config.toml
model = "image classifier"
dataset = "crops of objects in photos (Visual Genome)"
targets = ["object"]
activation = "hardswish"
kernel_size = 5
stem = "single"
head_dropout = 0.1
init = "orthogonal"
residual_init = "none"
lr = 0.002
beta1 = 0.9
lr_schedule = "cosine"
Rows from block 6, named by matrix and row number. Each number is 128 + 32 x the weight over its row's rms, rounded and kept within 0 to 255. All counts start at 0. Numbers have three digits each. After the name is the row's rms in percent of the matrix's.
# convs0: expand 5x5 conv (model.blocks.6.convs.0.weight, 320x80x5x5), inputs 36-41, a 5x5 kernel for each
convs0.84 100:156154161187184160169167171123155178143125110094169165130109104182137108128119134167157116143148149145083112119125119108125164117111103103128095103100142110092069160115095067081111055070090115091052068127134177068097108086083115109113093074108107115093102137116099100104160125111130100132110131132104120126141157121099113138152142074096148118089076140176108093108147117069083139109098127140135096125147157083106173174143105136182155156122145136097125
convs0.85 099:109104108102093139129118097089142146147173142165168174159155127145121114123139132159147121133130145117119178163161145134149134121124105121130133152157117129090118094153127099098101120057156094101141097135159116091103074130129111154145155145122138081132173105124026086180104103027090134088099092137113139135145155145104104134083121112080100058070109073080059057109081058072114105075088087074111099153072079067081145043051102086108077094127090102068126
convs0.86 100:146138176207133111096124146098156116092081087098087082110139110137156145120164105108078100165135140104135177142145137155152145116139112093121114121092089129161163128108144127111123123164167117111160135145151130132127143156137098115138154149161168144198252176208173196242182189166165173176164136145160118086105109144089128115076098069101149098098063103141134100064139154164165091088095084159122136124094124094135187138107098142161130114075127149173167
convs0.87 102:143166153177167125160140155122140152109109119134150125144144165129135168145177174190155090133155149145094103088090117150123092106141136061061068062084039079108126108040072151194127001034160162050077079173144121088136194106091103116142120075124125144135148104106126106176117127130099138124161127097138195134128105122172146128096127138102121115137122105127122131110139139114125118106098099132156160149132137145144150145097113116124116115093125122117143
convs0.88 100:111114126126110107125159126083057107190181108096143169176153109118074119143122135169151133125147189165112144181184170154142159144131134113127086102148146144128143141120116107120086112084136115117102112129128095117137104142095114131132122128128142122125140119125096087145092102108113144120105145147165139126117119138064069093059092035068129082076094078108097136131079065120138122098094083107110117086051116074086106079093069065114101100082077116127131
convs0.89 102:106133103111158140173156162159139146164145140110127133149092137123130111094138165133063008087116091132060080095090135115073091077115101101092054105121141128149129108117132187192112112123150146114102120129120112094073139163103140122131068053115145137085066119155154117099125145148105114143162133152137176167151140096125157145151105127131134127101104112154161134088099100092105138149175181147138152173189149152140133175139121126149124145109123112112133
convs0.90 099:182145165120076143136135118121108115143145154078111140118120093096122125116131088114126106149142143139155137112092063119135069051042106111049034074125128114153097076108120079027058114123080088141137096088111115114101159133069082127161147158088108143149116100079103114127161118113112135164134104106122124135156132164108148151138174098118116125162140142109099103149131119128144141121112162218165165137139168163145117111145108094079095122116080108136134
convs0.91 100:079151156200131094144174208120136119131159109144116124176144151145128177148109114075087113132139093120139183137127165136141125137121108074103112078090137105113136112059075110115108036039112077092082112152105128108152137135143120091083083066144148083106122120135105118133108129120091135145138134127158133120100133138118115109091128117111117100142110120152175154142182191209183149141154135115103099134071101070110129101107098104115150118105128147186157
convs0.92 100:195184200186150124109136145103156145140142125171153162183139162143136136110072075058055012078109106098061091092086084094063067046079063061038030055049116156168166104142170169174169083167162150132097114133106107109157145135117081082113110105140125125140147128124114126149095099086105136089106124123138092091133138130087095108121095084127132130099119127121131126116109113103116128134136137153148164166166155122154192188128141164176175132136153166168164
convs0.93 100:159131145143114103151163165120133093099107155132069097124161123113108154137061076063100140040087064090114079122109060086120165166113105075114096099081187142075151164108128090156175160169119172134157168130089105170176133059095122066070098112130095091121125059103125138081123160162139101111106088087100199197172192166136162147099138135138125076116096085115125125121096105123154152158153141150143158155140117114161138112092125101079067084167127097097112
convs0.94 099:145130152135122145152186130092122151171161137147165160164171144165124150149103100149145127156138166138111165175169134147155176167131114133145125147122139102119145094120104093123099179130157168105134146143178104129095118159151105154095096101103087095128139110085112115162103110131118121095112096104115119081136118092085051105075102094094109096101123110120123120125103122145129136096125087093108083105076082110101126071038113063087055057146084128113128
convs0.95 099:123151144122144142132109115106139117111103095123123112120106101112116134142123134131132160162205163102130174202185142121166166164130134147146165152156121083137210093068049057151116077062059095096111105035084126138135063073080132160168111139203235223159153192223211166139175169190165140203170143153163134150151194190099099111144151087094093103102122122094077100116138118093110118115143175128098099120151153112109109145138152164143137131136169148119079
convs0.96 100:091125100102107123137098127107138150119132138090126133149139117139149123115125172136138097121152139138114086107147135147126132163133140122127114113128070064094108082088079135187143080084113139116107105157123157127143201087108170166190180183147158158137152165121104071154207147082064128155159110083133150129105107120136097093119137126072069104133123116127098105101114135105093127105101094101133125118125113128125131124119113128133134131099096092104105
convs0.97 100:126106141136092102117139155103125121139145103127136125141115173178140143131150143116120171140114061122162134076069116169124100099096147103152138136154091105140078050115137152125071077099131119094093088087119176084141121157169137164103124148140142059097132162125072108143151098084128147125103119137168095123192154127113135170121115079135133100104104174132097074142204151102096114149196145087112149190121094045093106101102061112101115118094111105112120
convs0.98 101:166175173169136143166150117090122144128072075124162169163132153144167172135104116132123065128145153171129134134147183158148155128139133197158117107137146138213171173129114137159176070172122108102058126120148164114142143169154159137123145153146167146145128136160151142121136171155134107156181173157152136097089110112108076088091109085085079094141106090108123132130105146125097136097108096106145096095093127098086105103118072041091102103080071085090108
convs0.99 100:112118138109124115156156118095090168202198124138209237217177140184150150150115112117094107153153160120114167177183132165143163143109130103144119110098117120121141092138131179155117111092156144115095129167141139115110129153134124134116149141131102116150159167100115116168122094087074119118124100103131091053087094067080038063074085117106089081100129115105111125141129158160168133095112119093158119127083095132076077040035130071072054058118071133133153
convs0.100 100:113130119127131140139127114150122096098091094165133132132129154175178169144165166169156147165179179160124100099135138113111106098101146151117107098142125141147140159137158156197179077160128117102095135122137133108116089106172158142146180188128129138114144119123127121121102122125091086138116138115102132108094108114127159133123120099103104111101088097136131134062089096117083114069047061094169167160154144138176177118094096131144094071068080071087105
convs0.101 102:112139159132147115162169139139124142172196131152166226179142153159184135126071115087100096103124092120122142142135157185085095139147150114135148140143113108095159126073064073130105081073120079109130113137102169128148146152177142129153143080117112104173143109097094151161105074074136134126117124159148135147147130112090105076093124066082085097134094114122124171134138117115165117130114127139116116106072100099096055028098109103099115137139149121153181
convs0.102 101:113096135155100172176228214156147110113135125130115105103126163177122107090144104097091175180141093132160162125073090103138167136097096081149139092054086071079070032076096087100070151143146154156141113065074131077149087090086155134085094120124075052083111143126109140135164156142184131099070088076095077072077069112137132135124127131125124126108126138131109131136151167157126088097078080117085070082099123090105139149132102077074061072120137162167128
convs0.103 099:127121117125128119129087098115140114068116161089083069115146093081074112125125118103106129131136152128139120153190136081145144151116107137146134074087095077034120163162130083132138190178144192130136120179147064225150149110101078056103147134128110140127136104151168098094155174168127139129114088092124175144094124149100119104094098048102164152079106097110124090187156106096098121118065097117117121121119086075124136107055110094104098061171124123113095
convs0.104 100:093111153134092100158177158137052082097159176092084142163180114149159148124122103136113153093093081099155102105070083148080104130101126073101136097100138165174168099146145176172114116102129107092132161090085083097151093123112172138140148153122114127091077165127152103026136124105098043131087110104108170170198194151127077086151145132112093139160119125128125126125153143131134154129152153097148119153147141136107097084129119106089105135135150136154164
convs0.105 100:121117120128072093099122130104091154184161122093178206172164174163164122120147147081112187198165115114193186123079085145152103074067115132103069113115133109200171144153127162137173140132132045127113081129071106116090183166138130127094103160127130106109175137081060106167134088039091147104107087118158085126163169171078111144144154090133119105134152156108091072217167114096088142157182194162142173178160158125136123112128095133126110115117139157148130
convs0.106 100:126114131126136133202170123103134172197205136127118170194145127150143151133115134154128093149159149137125202174161170171144138128122151103132154137137096098099127102103074119113071141109137090144161153125169150071094091132151126133078092113135128084124159128140061098178120126088127165110139124165156111090102119111095087077072114125099067083132116098076093132147118103118175126120130118096099072134065091078094078030049118104089050059114096113099127
convs0.107 100:053100125153115090106157153129145102118144151149106139127146125152146149118106075051085090150150112129125156145144178162150128124132115109119128136107095163147078102113111125119078053035132135124097064122148159155161175147161130112122113098136130121100095119159152123119136157149111116167116117139123080091110111127082080124096117075059125139141068078139182134117151199220166119125125110113084087125094127048087123108110068054078107090118132175158136
convs0.108 100:107116076083089154114076118123131104087095089112113094089091138093077098115040070144130120073140165178168112158155166157156163139148141150185188171165130153148096070097128113080046169138149168135127124124139125155129155108138124150157153132117166150116107163188154161150151166168142138152182163139086080063085091101101080130117119131127101090085130127085080072144140136128086116095106092109101085087078127113108096120137128122111138118134127131135105
convs0.109 100:147147125174160137151117128085137171164161137168154157203182140103073139161095120134185143124124151151140154168169172187160177138104168131143137124153153153137145108130112137168128104070066124091138160101100143163193155117163119109099101153095132115112141121106145110127080081119086110116131118107158149121135170163066078105164156107074103158177120071073125150131083071094144127114128108108110069095108134088029027071096100065055084088129097095114119
convs0.110 099:141138104114125125085094131123175156141091093178170126121126174171155151164076130147154115069117162148114058124155125128102137145130120130112108118123133120137197175090089140202192028053073137127061086082079137112138130116147135134172163183115120153157165102090120149169101096113126123089083074066088135124093133146109072053126158106079066089134143135114122121145145141118117153133135141147129140098127123123086090119126112128127114112142143137147128
convs0.111 100:139061068102114107087079101125134143103112113080119140147123065099135136165119125125093076134156160146152161137125134167121078077099104108102063085105150102109069053132121088080072127123116126165088059108114140075040124086110061150173137169107124158114159105124123115157132134094096099123127102096072187167135128120190179158177174141147133152149136127119103103123121142112134143115097124139185136098130128179147152163163150135122121120128095090105111
convs0.112 100:095083114119143090079081089113129129137157131114132165163148114123147151146125126127145121142103096104093137087082097094129096076069071104046074075097130154160142141113111139115088151106122140124169132116151138165131135159174163169152159134107138144150152120103106104139144115098096124129130122123098146168163160156147127127154146202135118135148249176126137166204184149141147158165153166161136126100127122152103087088143166123095095122168135121121128
convs0.113 100:167147135118121171168127118089182147141089058149138129108099145116123116131098129143136122065082090109118059032052085098043029022058047061054064077019134113142149080048026099163116034048068061123062066108066146045073113087113098099118097113090087124114151086096112128140083131118124126079136125125128152175150132079158187128131075126164108112107134123096113119133116118099092148169164160144112153164162147110142157170183126143159171178138137139142135
convs0.114 100:119147163197171139119117162152156146134149151124135144137139102113124128113136112106092083140148146135106170177186190171145134120152140088091096104116162140110138161112108106094118124096125091076151114119097081180168177128137111065077067060114132107094083145147114115125135151134102128132162139127127164138121153173130095102118132101111115129138121119138161154129144142180193154111101122148136096099091132140121125099105165134137127097146136161160137
convs0.115 099:146096110112132136119104113118147158128144110122170162156140107140149137149134140136098103186161182165134171132153141149113097123111115111090096102102164103118086097159113097057088121106117101125097093121130138088118163111121112161165155138101126143129129118097086082100112083068072085136099076086098181167129115145162151131138148158123155131108162132127091097131134130101110199155126118168201159144158189198138160158173170139133119134156142127112122
convs0.116 100:142113153121113152157203173122104106121118099143139133113106153160156136136141146117106096115146118104111112128103097122111139115096107111115115116103154156136145071084105098124081024085126116089010097156159146058061072057089111096089093125122074075073121103051091077124096081129133138127151156167183134141153135130161170154139158178155116115162184158119080114129158162116097123112120115139125112092096097160173145106111131153116094128056059078063051
convs0.117 100:104113090093121127119104094143154152149127147149139102111101143152119101122162142129106099151146124102070107100101075028096059041082046159115070132161100165166197165126196163114122102193181127153088154166168138093125151163180147144160172109119110127185099101085067097087139134117130116124101140169115200168146160161163184172149167150147160095117166160161107118180145140117119108109125163151116127126125147103124122120150113120120120163134143109098122
convs0.118 100:121126101122104161169126130137171126081066098152136102097088124153123092045082076098088080113134142136113125112159164130138142167164180106121113149146105134126110070037105113121075048100118126073078093109114134088087117112136116076065089134122088086116137111135129149163131160152176192110139129158189119135111089066176169134067051121148129082059106126156128085114128129130121095122133109076083124141113083099143140130094092102113110106126108128134168
convs0.119 099:105129135123116114155159142113121150157209130182190231214163110147159169169096080099109103117113120121133153160177158178133141133125122122143133132110146114099112070143109121125107135088144092119129137183168217122129136128154171163149158166113102112155148106090066095137085081046069088127156112118118098064084127098090085063093127136083064088141122102086088132115104113131154126097104110103129104109085097117075093060094134077084099129157081101098132
convs0.120 101:198217215206193242218204185170203192167138165148169125130143185174137136169131155174174142125137166154125106104148141106125129146149088125154145158112146173157126142140158178142165131144181148104123104194097133094143176151183106095101117121121123105148136128119124157181119136124136133113151194183141119167137125152150200197154133118178180109085076174189124064098192198148079106146108085118145172180127112150182193159106137178189136110066132138116093
convs0.121 100:103115133126158127148149127112109120114119092135087116132133156117120135124147156167159118100156180158130117161212156158119181190167182124149154141113076083140152078130144142138145168146133129143159127124121108087104122120116101099117088073106121143125127121163180172146127142127123104093128129117100189177169155154145179147154118137157155181167185185165190221200198159144165164158135172158167166146170168123130131177174114139166181167176174172183186
convs0.122 100:097101115095091105104136144132081139181172128126187213162157138136098105140112080126118111130121148133119148176179151161114156132132132106141107121110170124157136122172089118102099073010140116051137126188166166128147137119102130168157167152117133117147158140103075092150102097069097138110140149170152116099108117125060035065087113096086091079093127125123101119122097097090112148094093093115176113101059091122076092047076113082095074131113094125101140
convs0.123 095:150144145166214181207196137144185215206184155200176171174162198162137155156104110107111126120133102126135134123117112142129127111129125075116110103094114154078129102109147120105101099109131102126102143141123139118158121163155133109070078088103095085128115084089094129146119124116135152129115118131159157133140142135121146128083114103105096098108104104114117095110103118114082114135139160121092116124110119084107104091100085126124118112093125135126106
convs0.124 102:169171141138125177162144185173168141122157133159084089093078185113116142102117130178152154090105136135151118136189180116121166179160092110153145125094125137132139132131155137137156126130171151134163129157117086110103095120115094096125119086111147139140150086151142171182089155143127141100166144128143135137133139121110121131111105102096132105086146141135164109150172161193151146121117087119158158139099105128146146111106146160181161094136155170178124
convs0.125 100:124125112109126103100063107091092089083075036078098102077055078103129113074165142170158145140165190146152168170182164134173155157162122153137136174131126111148139052122109104104116093090094100101076077076111097047056067076023085124174127085143160177185179182205175193209190184145141169155147119141133151144137122135157158134133123112143173116100173182180148106139176162123107144142150144140165184168157129155166184166152164202227202154171197190173134
convs0.126 099:145126140119111134164155090085121149167169126117121155146142139158145157178125157165137151151137166161185158168152185168169169162152157127163160138157127137140144142150136111117104202168117138190149134092146083124110086128133060083082097122111114117121138121132153137120096102151145143099084103116116103128154138136087118135101139081095113116110103104085100111184166116138164124101089094099101109111106131089115088096116084079082099066097089104114101
convs0.127 102:130137126105126089079101096139086105100091120139150128084063095137129104063048036078100076102050073085088125130119108085113125101096110107103065102091071126123143108080115101127098144136081146104155106119138098121144159110111051068086107070114115110113114104104099116120111112136138161146117138171157083092141124125091113147080076115161158090059153172161105098108095109132137110128160124124086124122097065106126137112062114126150110086093132141118106
convs0.128 097:133127113110112156188167097095121157148135114147151166176171119138089144173115103130113149152132156138150167167155141148140168170114126124168172154138167161125120148206138125134111194145148184164129152124170145136172132160126077095098113149089093105115155104116129110139090104095102098118103083101103100095114135116109118116129125151113104124113154125115127085182130131160139160124099088112141101090103118120101111107101131095114090075146113144121110
convs0.129 101:107140127112109118123109089104094115116117114072078095101098088099082076098146141171163145130129155154150139146159167150127143186169170147147162142130141150154191216162144159168171130160147144113135165163117091131105129114102189176195211179180203238244201174198230239203161182218216187163167189181141111126117139103090102113128141095099105123127105102113131127134118115111121099099090122124106094107114113121080075066100134100082088112141108116116121
convs0.130 099:146131124166156145124118150151146166121113116163168160132113179140129092111119132123120115136142146149142140124135159166108095086106135102139119131155111115100148098089130123162124086076070086109110091046061118091144111085107170158151121125188171129146143183149143171174157112102131177191155102139212157141126131147123158134115109125130118108108097102077092125082098117114151098089100091090090112107066077098094068089077110099065111103082104122129125
convs0.131 102:140123109124139126140096068093132165181165111160178220185133162125097106129099130127093062081127135117090143142169163172125127127120162127116109093137146166174155127177118146143083113030122109119116137145142160101136101133135094135115111122124161149134129105108108098120071065090117100093124128164126162106096120118114082082134132133108122125145170116113111129210132105148148185105101143116170094116109155108050064069110113097105128147146119151154169
convs0.132 099:158121140144168156146137115171181211178186200172201198229194160165167160161080109108094079089120128120054056075084074093055024000024065103046011072121155138158144136140133146171146095102112111136097116107138146131099124136132086095097095086082100103106062067060048016047104084047041065103097086102124169169162146136153158164177181201180182204184202166189193192186133146157195159129123150150145125128161125136152170163148131140135108152118114093097119
convs0.133 100:115127104118130134183124073090138155149170124145145163194167113107078130168122151170153142120150138150153175172171173191163164154136150127166168118139138162130116129143120113132092161117143108159160196153148137118153059102139112143140121146094139123130135088130112112115065101102140123092116149153125132134159180137106127106103126104090096110095097072073092111134084027093152137094096115112101066101087123052069083054094088091111072091115091078086109
convs0.134 100:086096099134097134097110113101157102089091070126135108131113163200189169123117109109108113135114147158127138104142144124146140129145110132107107111099073123084082089058120070096112078096138123095102112181174168106097135097128161183141139152153130118167149130129094136163159152105138144159152125157137174124115084115161126125082137163135128131146117131161172159125163139109113159128101066134138136112078133131136161134136120127133093110112099083078098
convs0.135 100:114086079119135140163121091096111142152144119167164181171177158139095110150111126147112115122137155132134157174183165174156170173115125100164137083108153140152141143182085138133107179115180168166152176181172145131159112121129081124097103144102140108099133115116119109124068070105121101065087106133131134132157151120088074107098117130107106124121131107095145141193127095128149160094105115110142072106080120086079092085098094065070095076126089100123118
convs0.136 098:114165174145107104132141141087111100118101074102115126116093136114109114105107118139156112139153190178113133156175152136140161164135165143157186161175181100127129091157107148134090121113120125124115121075096118084128075072086132137151150136176153143128140187179167160141212186184150161209186173168180093076078077124077083067082111074101094085111091102106073116093137143108113131094088074097131137134111138121127112106116078068088085091074088106106093
convs0.137 099:147118126128132134117088096087150135118116105143138150136122100096148126116087073103103113112099161122141173156164150199167127129119152119108127124124121121103091093090071057037062094085074056098098087095121154113117131081099079102151131140139153188154161160157146140136187153122156103184144124144129137151133110132092132141135119090121155159163117127184166161132134165178202127124101105137121101078108158132115127123171124145169145153135159140123153
convs0.138 101:099133163142113111133139135093088070094114077136122144120136093090074076115081072108113141136153111113131190158119115144163116132167193117088101108121118080158131115142092125114143146119148099105150130075069028139110092104050130151145119108136151162158184190160145168183155134109133133146149127101134131127143145170118128123142139133167153128146177155086067137171140090088087124101110140154107093106108133110135141109176173187146153186195202179164174
convs0.139 102:135151145123127149159159154102144126130127121115091071090126107102076105189124137136171125075111143108053076090105098088124132149152107150183160149116088054081079122085054097088076092079111117079133113159122055062084074093111092069116120106066080093104076071120116122105136167156149138163203211174147172188143168125134156122140110157156156152123128153156163186129129059116152118133110108097143137139154120102144156167130118153151150116102111071087067
convs0.140 100:179159157134094129152147138084124157126121090111111086100087130092122107114069079175108051088104105099067127114117121108123122132161119114142133120152105117049089072088083132119110119075177098113125075146188111116121136111106071086079119101101126061154147088163081161165110197172147164093158150147117123146175098125095122150105116071096139078072084102122082092116187169076102141139137134177144121156131145137114157129133106093137140153110150126086138
convs0.141 100:148122111141129131113122154126066125122141104077162129116107124144134082077087071109083049141143146091083128104090081070101063062070048098089082064096084079067055062111124096081140107127117142134159109104198138089084090133069093143188135140143150142129171179136129117166146126126092132126132133117106126104134141139100110131125112133141156126115141127117109097123143116098083128095086116147172146148149140184149193175146157147170191142130155158175157
convs0.142 100:157169141164167099191169122102104175178192167157171195222223183178155163166080112137120119079096108086098151133146146150127130142113147126155137078129122110140146114070085127175092118089088099124135143138108119144166113120144137112128119137166116126142148160114146133145111104135086112148147133104146121121134153106069083070081077130121071111168130097073119150144143120129172143144133132109138123107093087120085031057056113088071095055102086104124122
convs0.143 099:123122153132142152184166121132142135121180149139157158168155104158151142145143132138143173121119097125178151137135155171141154166152127124169176141127139104103103122187133122095104196147181087121142167173168153110138138155140091137145147161078109117146141085118095109127070085071095098127110103127109114107150143134098105120118149078061122122111084087118129107121128097102121122060077102101114055105092131084078122082125108084106124140134103099124125
convs0.144 100:128140159171184126134115140146174157135134172108097105097157133137109105104155150139105149172142132135150175143102109144112149132122135115109144129107137178155145115145149159152128137130158166165084115119136125078108111134121158121068068113138099065082120133107095119104113124171156063123121145128080076125137115107107132159137085093106125128103118121106096109140157166142130148157168161119103133180159122119125131139119148145101117142139151168138177
convs0.145 099:205205195182161167231225166137141180170170151125141152164167128139142151155088119135112130088109100111130128120129152154111125156135115069086130134116080123129162121055123126137116106154093067119126162156136123087166166136145127062022056091135087062127134111103123147149121118162165136096120142126141098118153157147084104108066118136148123089132140131120116128119127113117140116152164138126088096115090110084118082051071085114074075072109135105110118
convs0.146 101:096108134136112072117179187130075102143162143117111132154156139141117137128207152162176230136130105090143135101060031133161130112088162172157141143165034035107059027093096105102094131089100122130134102108138131100116162134119141155129113151129110106092135132121122123139100088100118159123123111123172180159184188180141135144170151137098090120157144124083096121168149143121129141129140146112159148146179165127094102139151113100073103099145106100110092
convs0.147 100:124141111086114157118112108142132111144115105143120132159163126108087116151097114112169172094081100136124093138143128080115120103086098180133086111122135193157171161172190126155157212163166128149187186194131139198161167136104155130142213160103087126183098090102135121101140161127117125131158144138146064085109118081103121106091102137130136163149170141138159163163117111142165133139125112093123116093092101109106095114124104103130112104136112122116122
convs0.148 100:133178149166144120132134173098105129154149080121115139128129164118114136150134153137123067138176165162146144159151127132115116086064051106095074100117166184156125115099144140125124068136132063124115123111047086126168129123122126090078054055146126090096117097128105112114098099093049065093089066088064133086093121127093104097143114102097089111140102099095103109146139131109119113113131115118110131114120139138132127153184095111131167148117122153140137
convs0.149 101:091101126156128112145177188125103117126149164132128102114195138115074087152171095129123180144113086098134174116058083135169124139121126112133153123100081074110109080110071080132092100025060137106136087075118085079116153146130114111082102123108095099094132108109143114143088112145139131112133158099108175150159150162180149158155141156134131131165102104091127173145117101139182107123171139110113123155155148106104121142129110101077120098103076101145127
convs0.150 101:089117123113099093105087104086130144084081103110127134097064054049061070040198166208196165163192179125148173159166165137146112122134132134131130153154126110161172128113129156179158061064122119129090066101109153127103115117090159169169165168184184192192200125142150151179120101103096165179196143115156135166174180140127152158121111112130119109110122107098138098135110138153123110134155129095124120149133111142131136142106199174159183120169158172184128
convs0.151 099:070053034092119080079105131132125118144171121134140158151108124105130147119110113114142164103097084122169063088128149163074099122134111070119113156161191163165154166159145129108129183152122107125191135103104127217118133133147199194166131122222186141127156185180140125141185182144138153159154119132124147112113142141099073098133134124088101113135139122137117118156153129127118201159157160120154111106108132128081056078125097068065094121141111119124132
convs0.152 100:107104128139109115101128129075122145176133058122156163135118198173141114132139146136121122147168161115077123141140119098111144142146135104150120112121129099159187123128096135185146103050099143142134112104108122165161106148102156167146126162161145126120151149130133115161120116140135146082072120126149110100086119112092029039038064106119103077084150156131123175181156127119128130132131136137130119107078113093046027051109108096062060106126110115138155
convs0.153 101:101126129120125096140144141114109134144173159139175223176182132136173147126091099085102107114130101110098140170151150179100118143132149102107114108116137129144181164141114133167120123094131122076145141126105172168174155131141151142150133132161147130154155131131121110147102075084091103131120104120137112061081106088079059058087084078085060103109113117096110119151136102085124152121125124126154107097092103158091072060065137104076115111160140109131150
convs0.154 094:156142112132150171197178105123149186167153152152136121163185163138098162172130131143129160141118118110144126098089080115166155136136157151146155155143120164135135123153155118129134165142128139166118178157148113121165137160166097118103109100091077088134135086066095092101094092106095068078077100091065124109138158146133167147129146113128113110106117115128119118115083091114099133130126140122115120107136129087115116118119068109117088106119115123104097
convs0.155 100:153118118136141135139134125137116138175189145138138171178138164127101080133068113133129134078095094093106094095075093067079095093083075068098089077083125149095127113125136081119097099072048096139084089053059050131159098135102122140138114116131134135124101123123114108088127124122124112171171213185130140138136129089115109148140133087068087091122115095088096116144158153162149155149136143097164164127123124118112096086122077091086108116080084121150125
convs0.156 100:134140137119084167161145132123118122125133118113103120128110137136123120122064111142125134073115149159109113114151158113096133163142141138120134099102097119086118198111088094109168118090099106120110110124111119097112104083122171142147170180163145154166147173171172161124191177192164119171162186172146135106115143123140088108126134142124114114124125131116148166103093114152179111102080103112112109100094115114113084075102119108097101124102105107114110
convs0.157 100:130107139133143110097112135107154138159119085128103137090117099102119093138091170169142119099138172165162152124182199202136153176173138090155171164124139122117138085141138163124084138116143085069200129144081103166113152131104116125138157140163150118151170159150141165168166160156129155129150129108107117148147117124096119118107092100104115083115130124140122121112145132088098127118137147142126129172130128090101110097111113127122130119142179168162135
convs0.158 099:127159145140096141153130162129153167123136115174178144166159146106123135132128139131120116136168177155141149159165168156096089108124118086110134156128107098111123089104112100136129066093077080065081097144141135092073098112109087056067062089100091091096117096126126127166118099105101155161154157163199083070010057093116106072063097120113109091112119110099076090170171181122124124101082087111119092070085097097089105111118072115123129118093102125099108
convs0.159 100:150124131118135098111129140112082145159148131071152165158140132160164131112126125117109089123078058092107131088056076116126108073097129146115097125162144110124146069067091079113064009080060095063065089102153141000043095104129104092109137120149098088108141115063064091120105081054066073096106063114124135114152130106121135109140129169125101124139201149120147172198194179185202086119135136098102127113117102084085117132126108091117151154091123129138153
convs0.160 101:184137109125114136110129122102129142153149131137170123144118141164129130104125147139120049112115119095024080106116091053063092104104059080062094107083093094120138135065068089122139103080099088114114098106123121090087109101078148166167115110172172173134131146123143124115125119147110140092102137126168115082096117101102082117148109124131127134114134131120114085148104099074052132123128148161136118133156146148126151158139158147171181177169144142151131
convs0.161 101:169120160200149119107086142134146115117166158142133150163160129109133131104089132146108106081102110096083106140123057087120134095077121149128094128125154129125151060064105109122024046112092154116118108114155109097096126149094132150121094160152175155113129099137143081127095127111085115104141113106137123131110141143148153105177141158152100118134185165139114118160157139130124096099118164142087106120177116139127108140151165136120166165152154129144161
convs0.162 101:178166163151146152149152153142133104080141129164140122176129160122121149130083092101091081113147155134085085122128112097099113114110136169112098111136142103100080081080088108126094112149110137138010069073080129075096124121086137114105078070114107133078052081092122056075083086090093134108097083095168140116117149106176156156222170172161130203154121139114118103143127166171159120119102108118120105096132125166177166203175093119111103112085152149107081
convs0.163 099:129126173163135144144154125133111075079076081133131143110100120129137136134152145153138159124127122102138124118121121148160144150170181182161156107082118167180175145115108133146119118125104099128108105105076052150119120113063183181169140135163181204189168151179204214177081098123155133128132156151141112125150137109086103109119119081107127137123086125116115151091087043062078091120115119095067097078111103106100094110142166163123143163179174145155158
convs0.164 101:176138148143083120115154157096113104134168130070099115156159106098141125143130077112082059134090102056062148110123092080133128140138068105122099104103137136089098102127164166142149063115166116132076102174145115059097181098084099103127162117131128107148146150153105127138149170127130100122168103117116144102089058124182143122117164150136150090102141134135074082158204189112097113109074096148169171144113148152125145118146116103136113131106105131113153
convs0.165 099:142166170154154136218183116099132165144156141149112142164150120113149180143133143147148152123124109119147161153150162173137164162123153102136146112113116109137146116125100145143115182140110092144169157110086097186182149141169127108084112155114109121138154098110147129125087098118101102121112061082124104073122143112110103080081111163107074115135108077048096090144114112149141104116118107085106064086088104109071054064082126092073100060149117110129092
convs0.166 099:170178169158098151170172135068148165171145076135184180144093141191170144111110144160135144101149167168120099140141131117091111121128098065082096119106088118111121126121149152125116089102147077064087131143099101090116148115102148133113100119127120087117153112096073108175108086040090162083107085128169201174149150121177139134137143155134126117134152141125097093120120108093073135117118138144151102149149157130110134124128139126136124155106098087083111
convs0.167 102:150160167149164131161172131118086187199161132123176191179196155159097121163105106108107112123106139115116146135152166171138150127122159115146115119116135136137153062118146165170077110112161106076135203141155098140178084126074088106048074063128118081104102153084130118154105088120093129133080106114163143120146119107114093128118114138156146117138170125126106172148148132151160141108152135111133116138117096120105101067049136117096070064115093119105119
convs0.168 102:103107125140124103129134125069142159151130105188154157135112182149158137086127121108109086154184144136106178207183162181103128155133159069097114103126109073138162166133074161189122140048099120090158110125110145200167157147151162147128125173176155144132193133130147111143095083122096120116117113123144124115128145133097068076096091109069053111132143114097156162158105092109135133130146128113126079098109111126061044103095127104095133123152123124142144
convs0.169 101:108134109103109135142150121091099066125117095138116148219185140081102169184063084103139143116120129175133110153139122139139120099110147160121122122116123171168179163160125154213100180161141168112136157141131143173166128126127143078110135154095106154122120132144157100130127114112077144109100115107112058098131148128136127133169171149152120178155134123104129126115096084097126094154145111115082068066106145098116098137147100120116100088125126094077092
convs0.170 101:140160176178136105139153203139120127092138148132103082154199135120155178215101077099081068085092073068091113109055070096116111057052046074101078047043096118107103082075134145117108116162167146081131145150154070090124123115088128109108099123145144102117148139131110111144115140126060097107131106032051139105093141154156111109099113151135125085092124125126107074083137114091091182174160148152182153163145152156147180150115177164136116086146168124144136
convs0.171 100:112103123120156106102126130156090110121180209110118138137188131103098107123185165164123119166177154080113153146099078120135123109080120149114113112132087102098082032105153141139093100129115140164144135108118127136170180142089106123138121119119127140129095121137152110097111108140125099112168169139130174190147124138132138108098079137128098105106119112094099104149135138139153129141132186185119157138182169130103074115114109081055111085115091098138116
convs0.172 101:084084113112075063092161139086050089190174126098073115159133096055031097106088105137127145105094129113123154179150107112178188167093085128126119087070147113094098125161132102083092136125125098175073145170144159104143140122106130148135144164136146124141145107113098110128087135140129116136135147115126119085126083061099093125081087102094146116113146080108105132141107124117149189142142119091139130117091088106110124108092111098127098107104086134133149
convs0.173 101:088137089086104142155131121162132107140139208127087092110158123128111099129110104111159178107102104102095107181124100088118219176114105107143135117108126129118158199113144124143121197172136155073147146146123091136090112092082166100110140157120073123161129106133118102059134184174153125096137163143129108101091159181063088102082108061095124102116100078108115127129100098163168133144137137154086128141119106085105117096090118103104100119146097103133131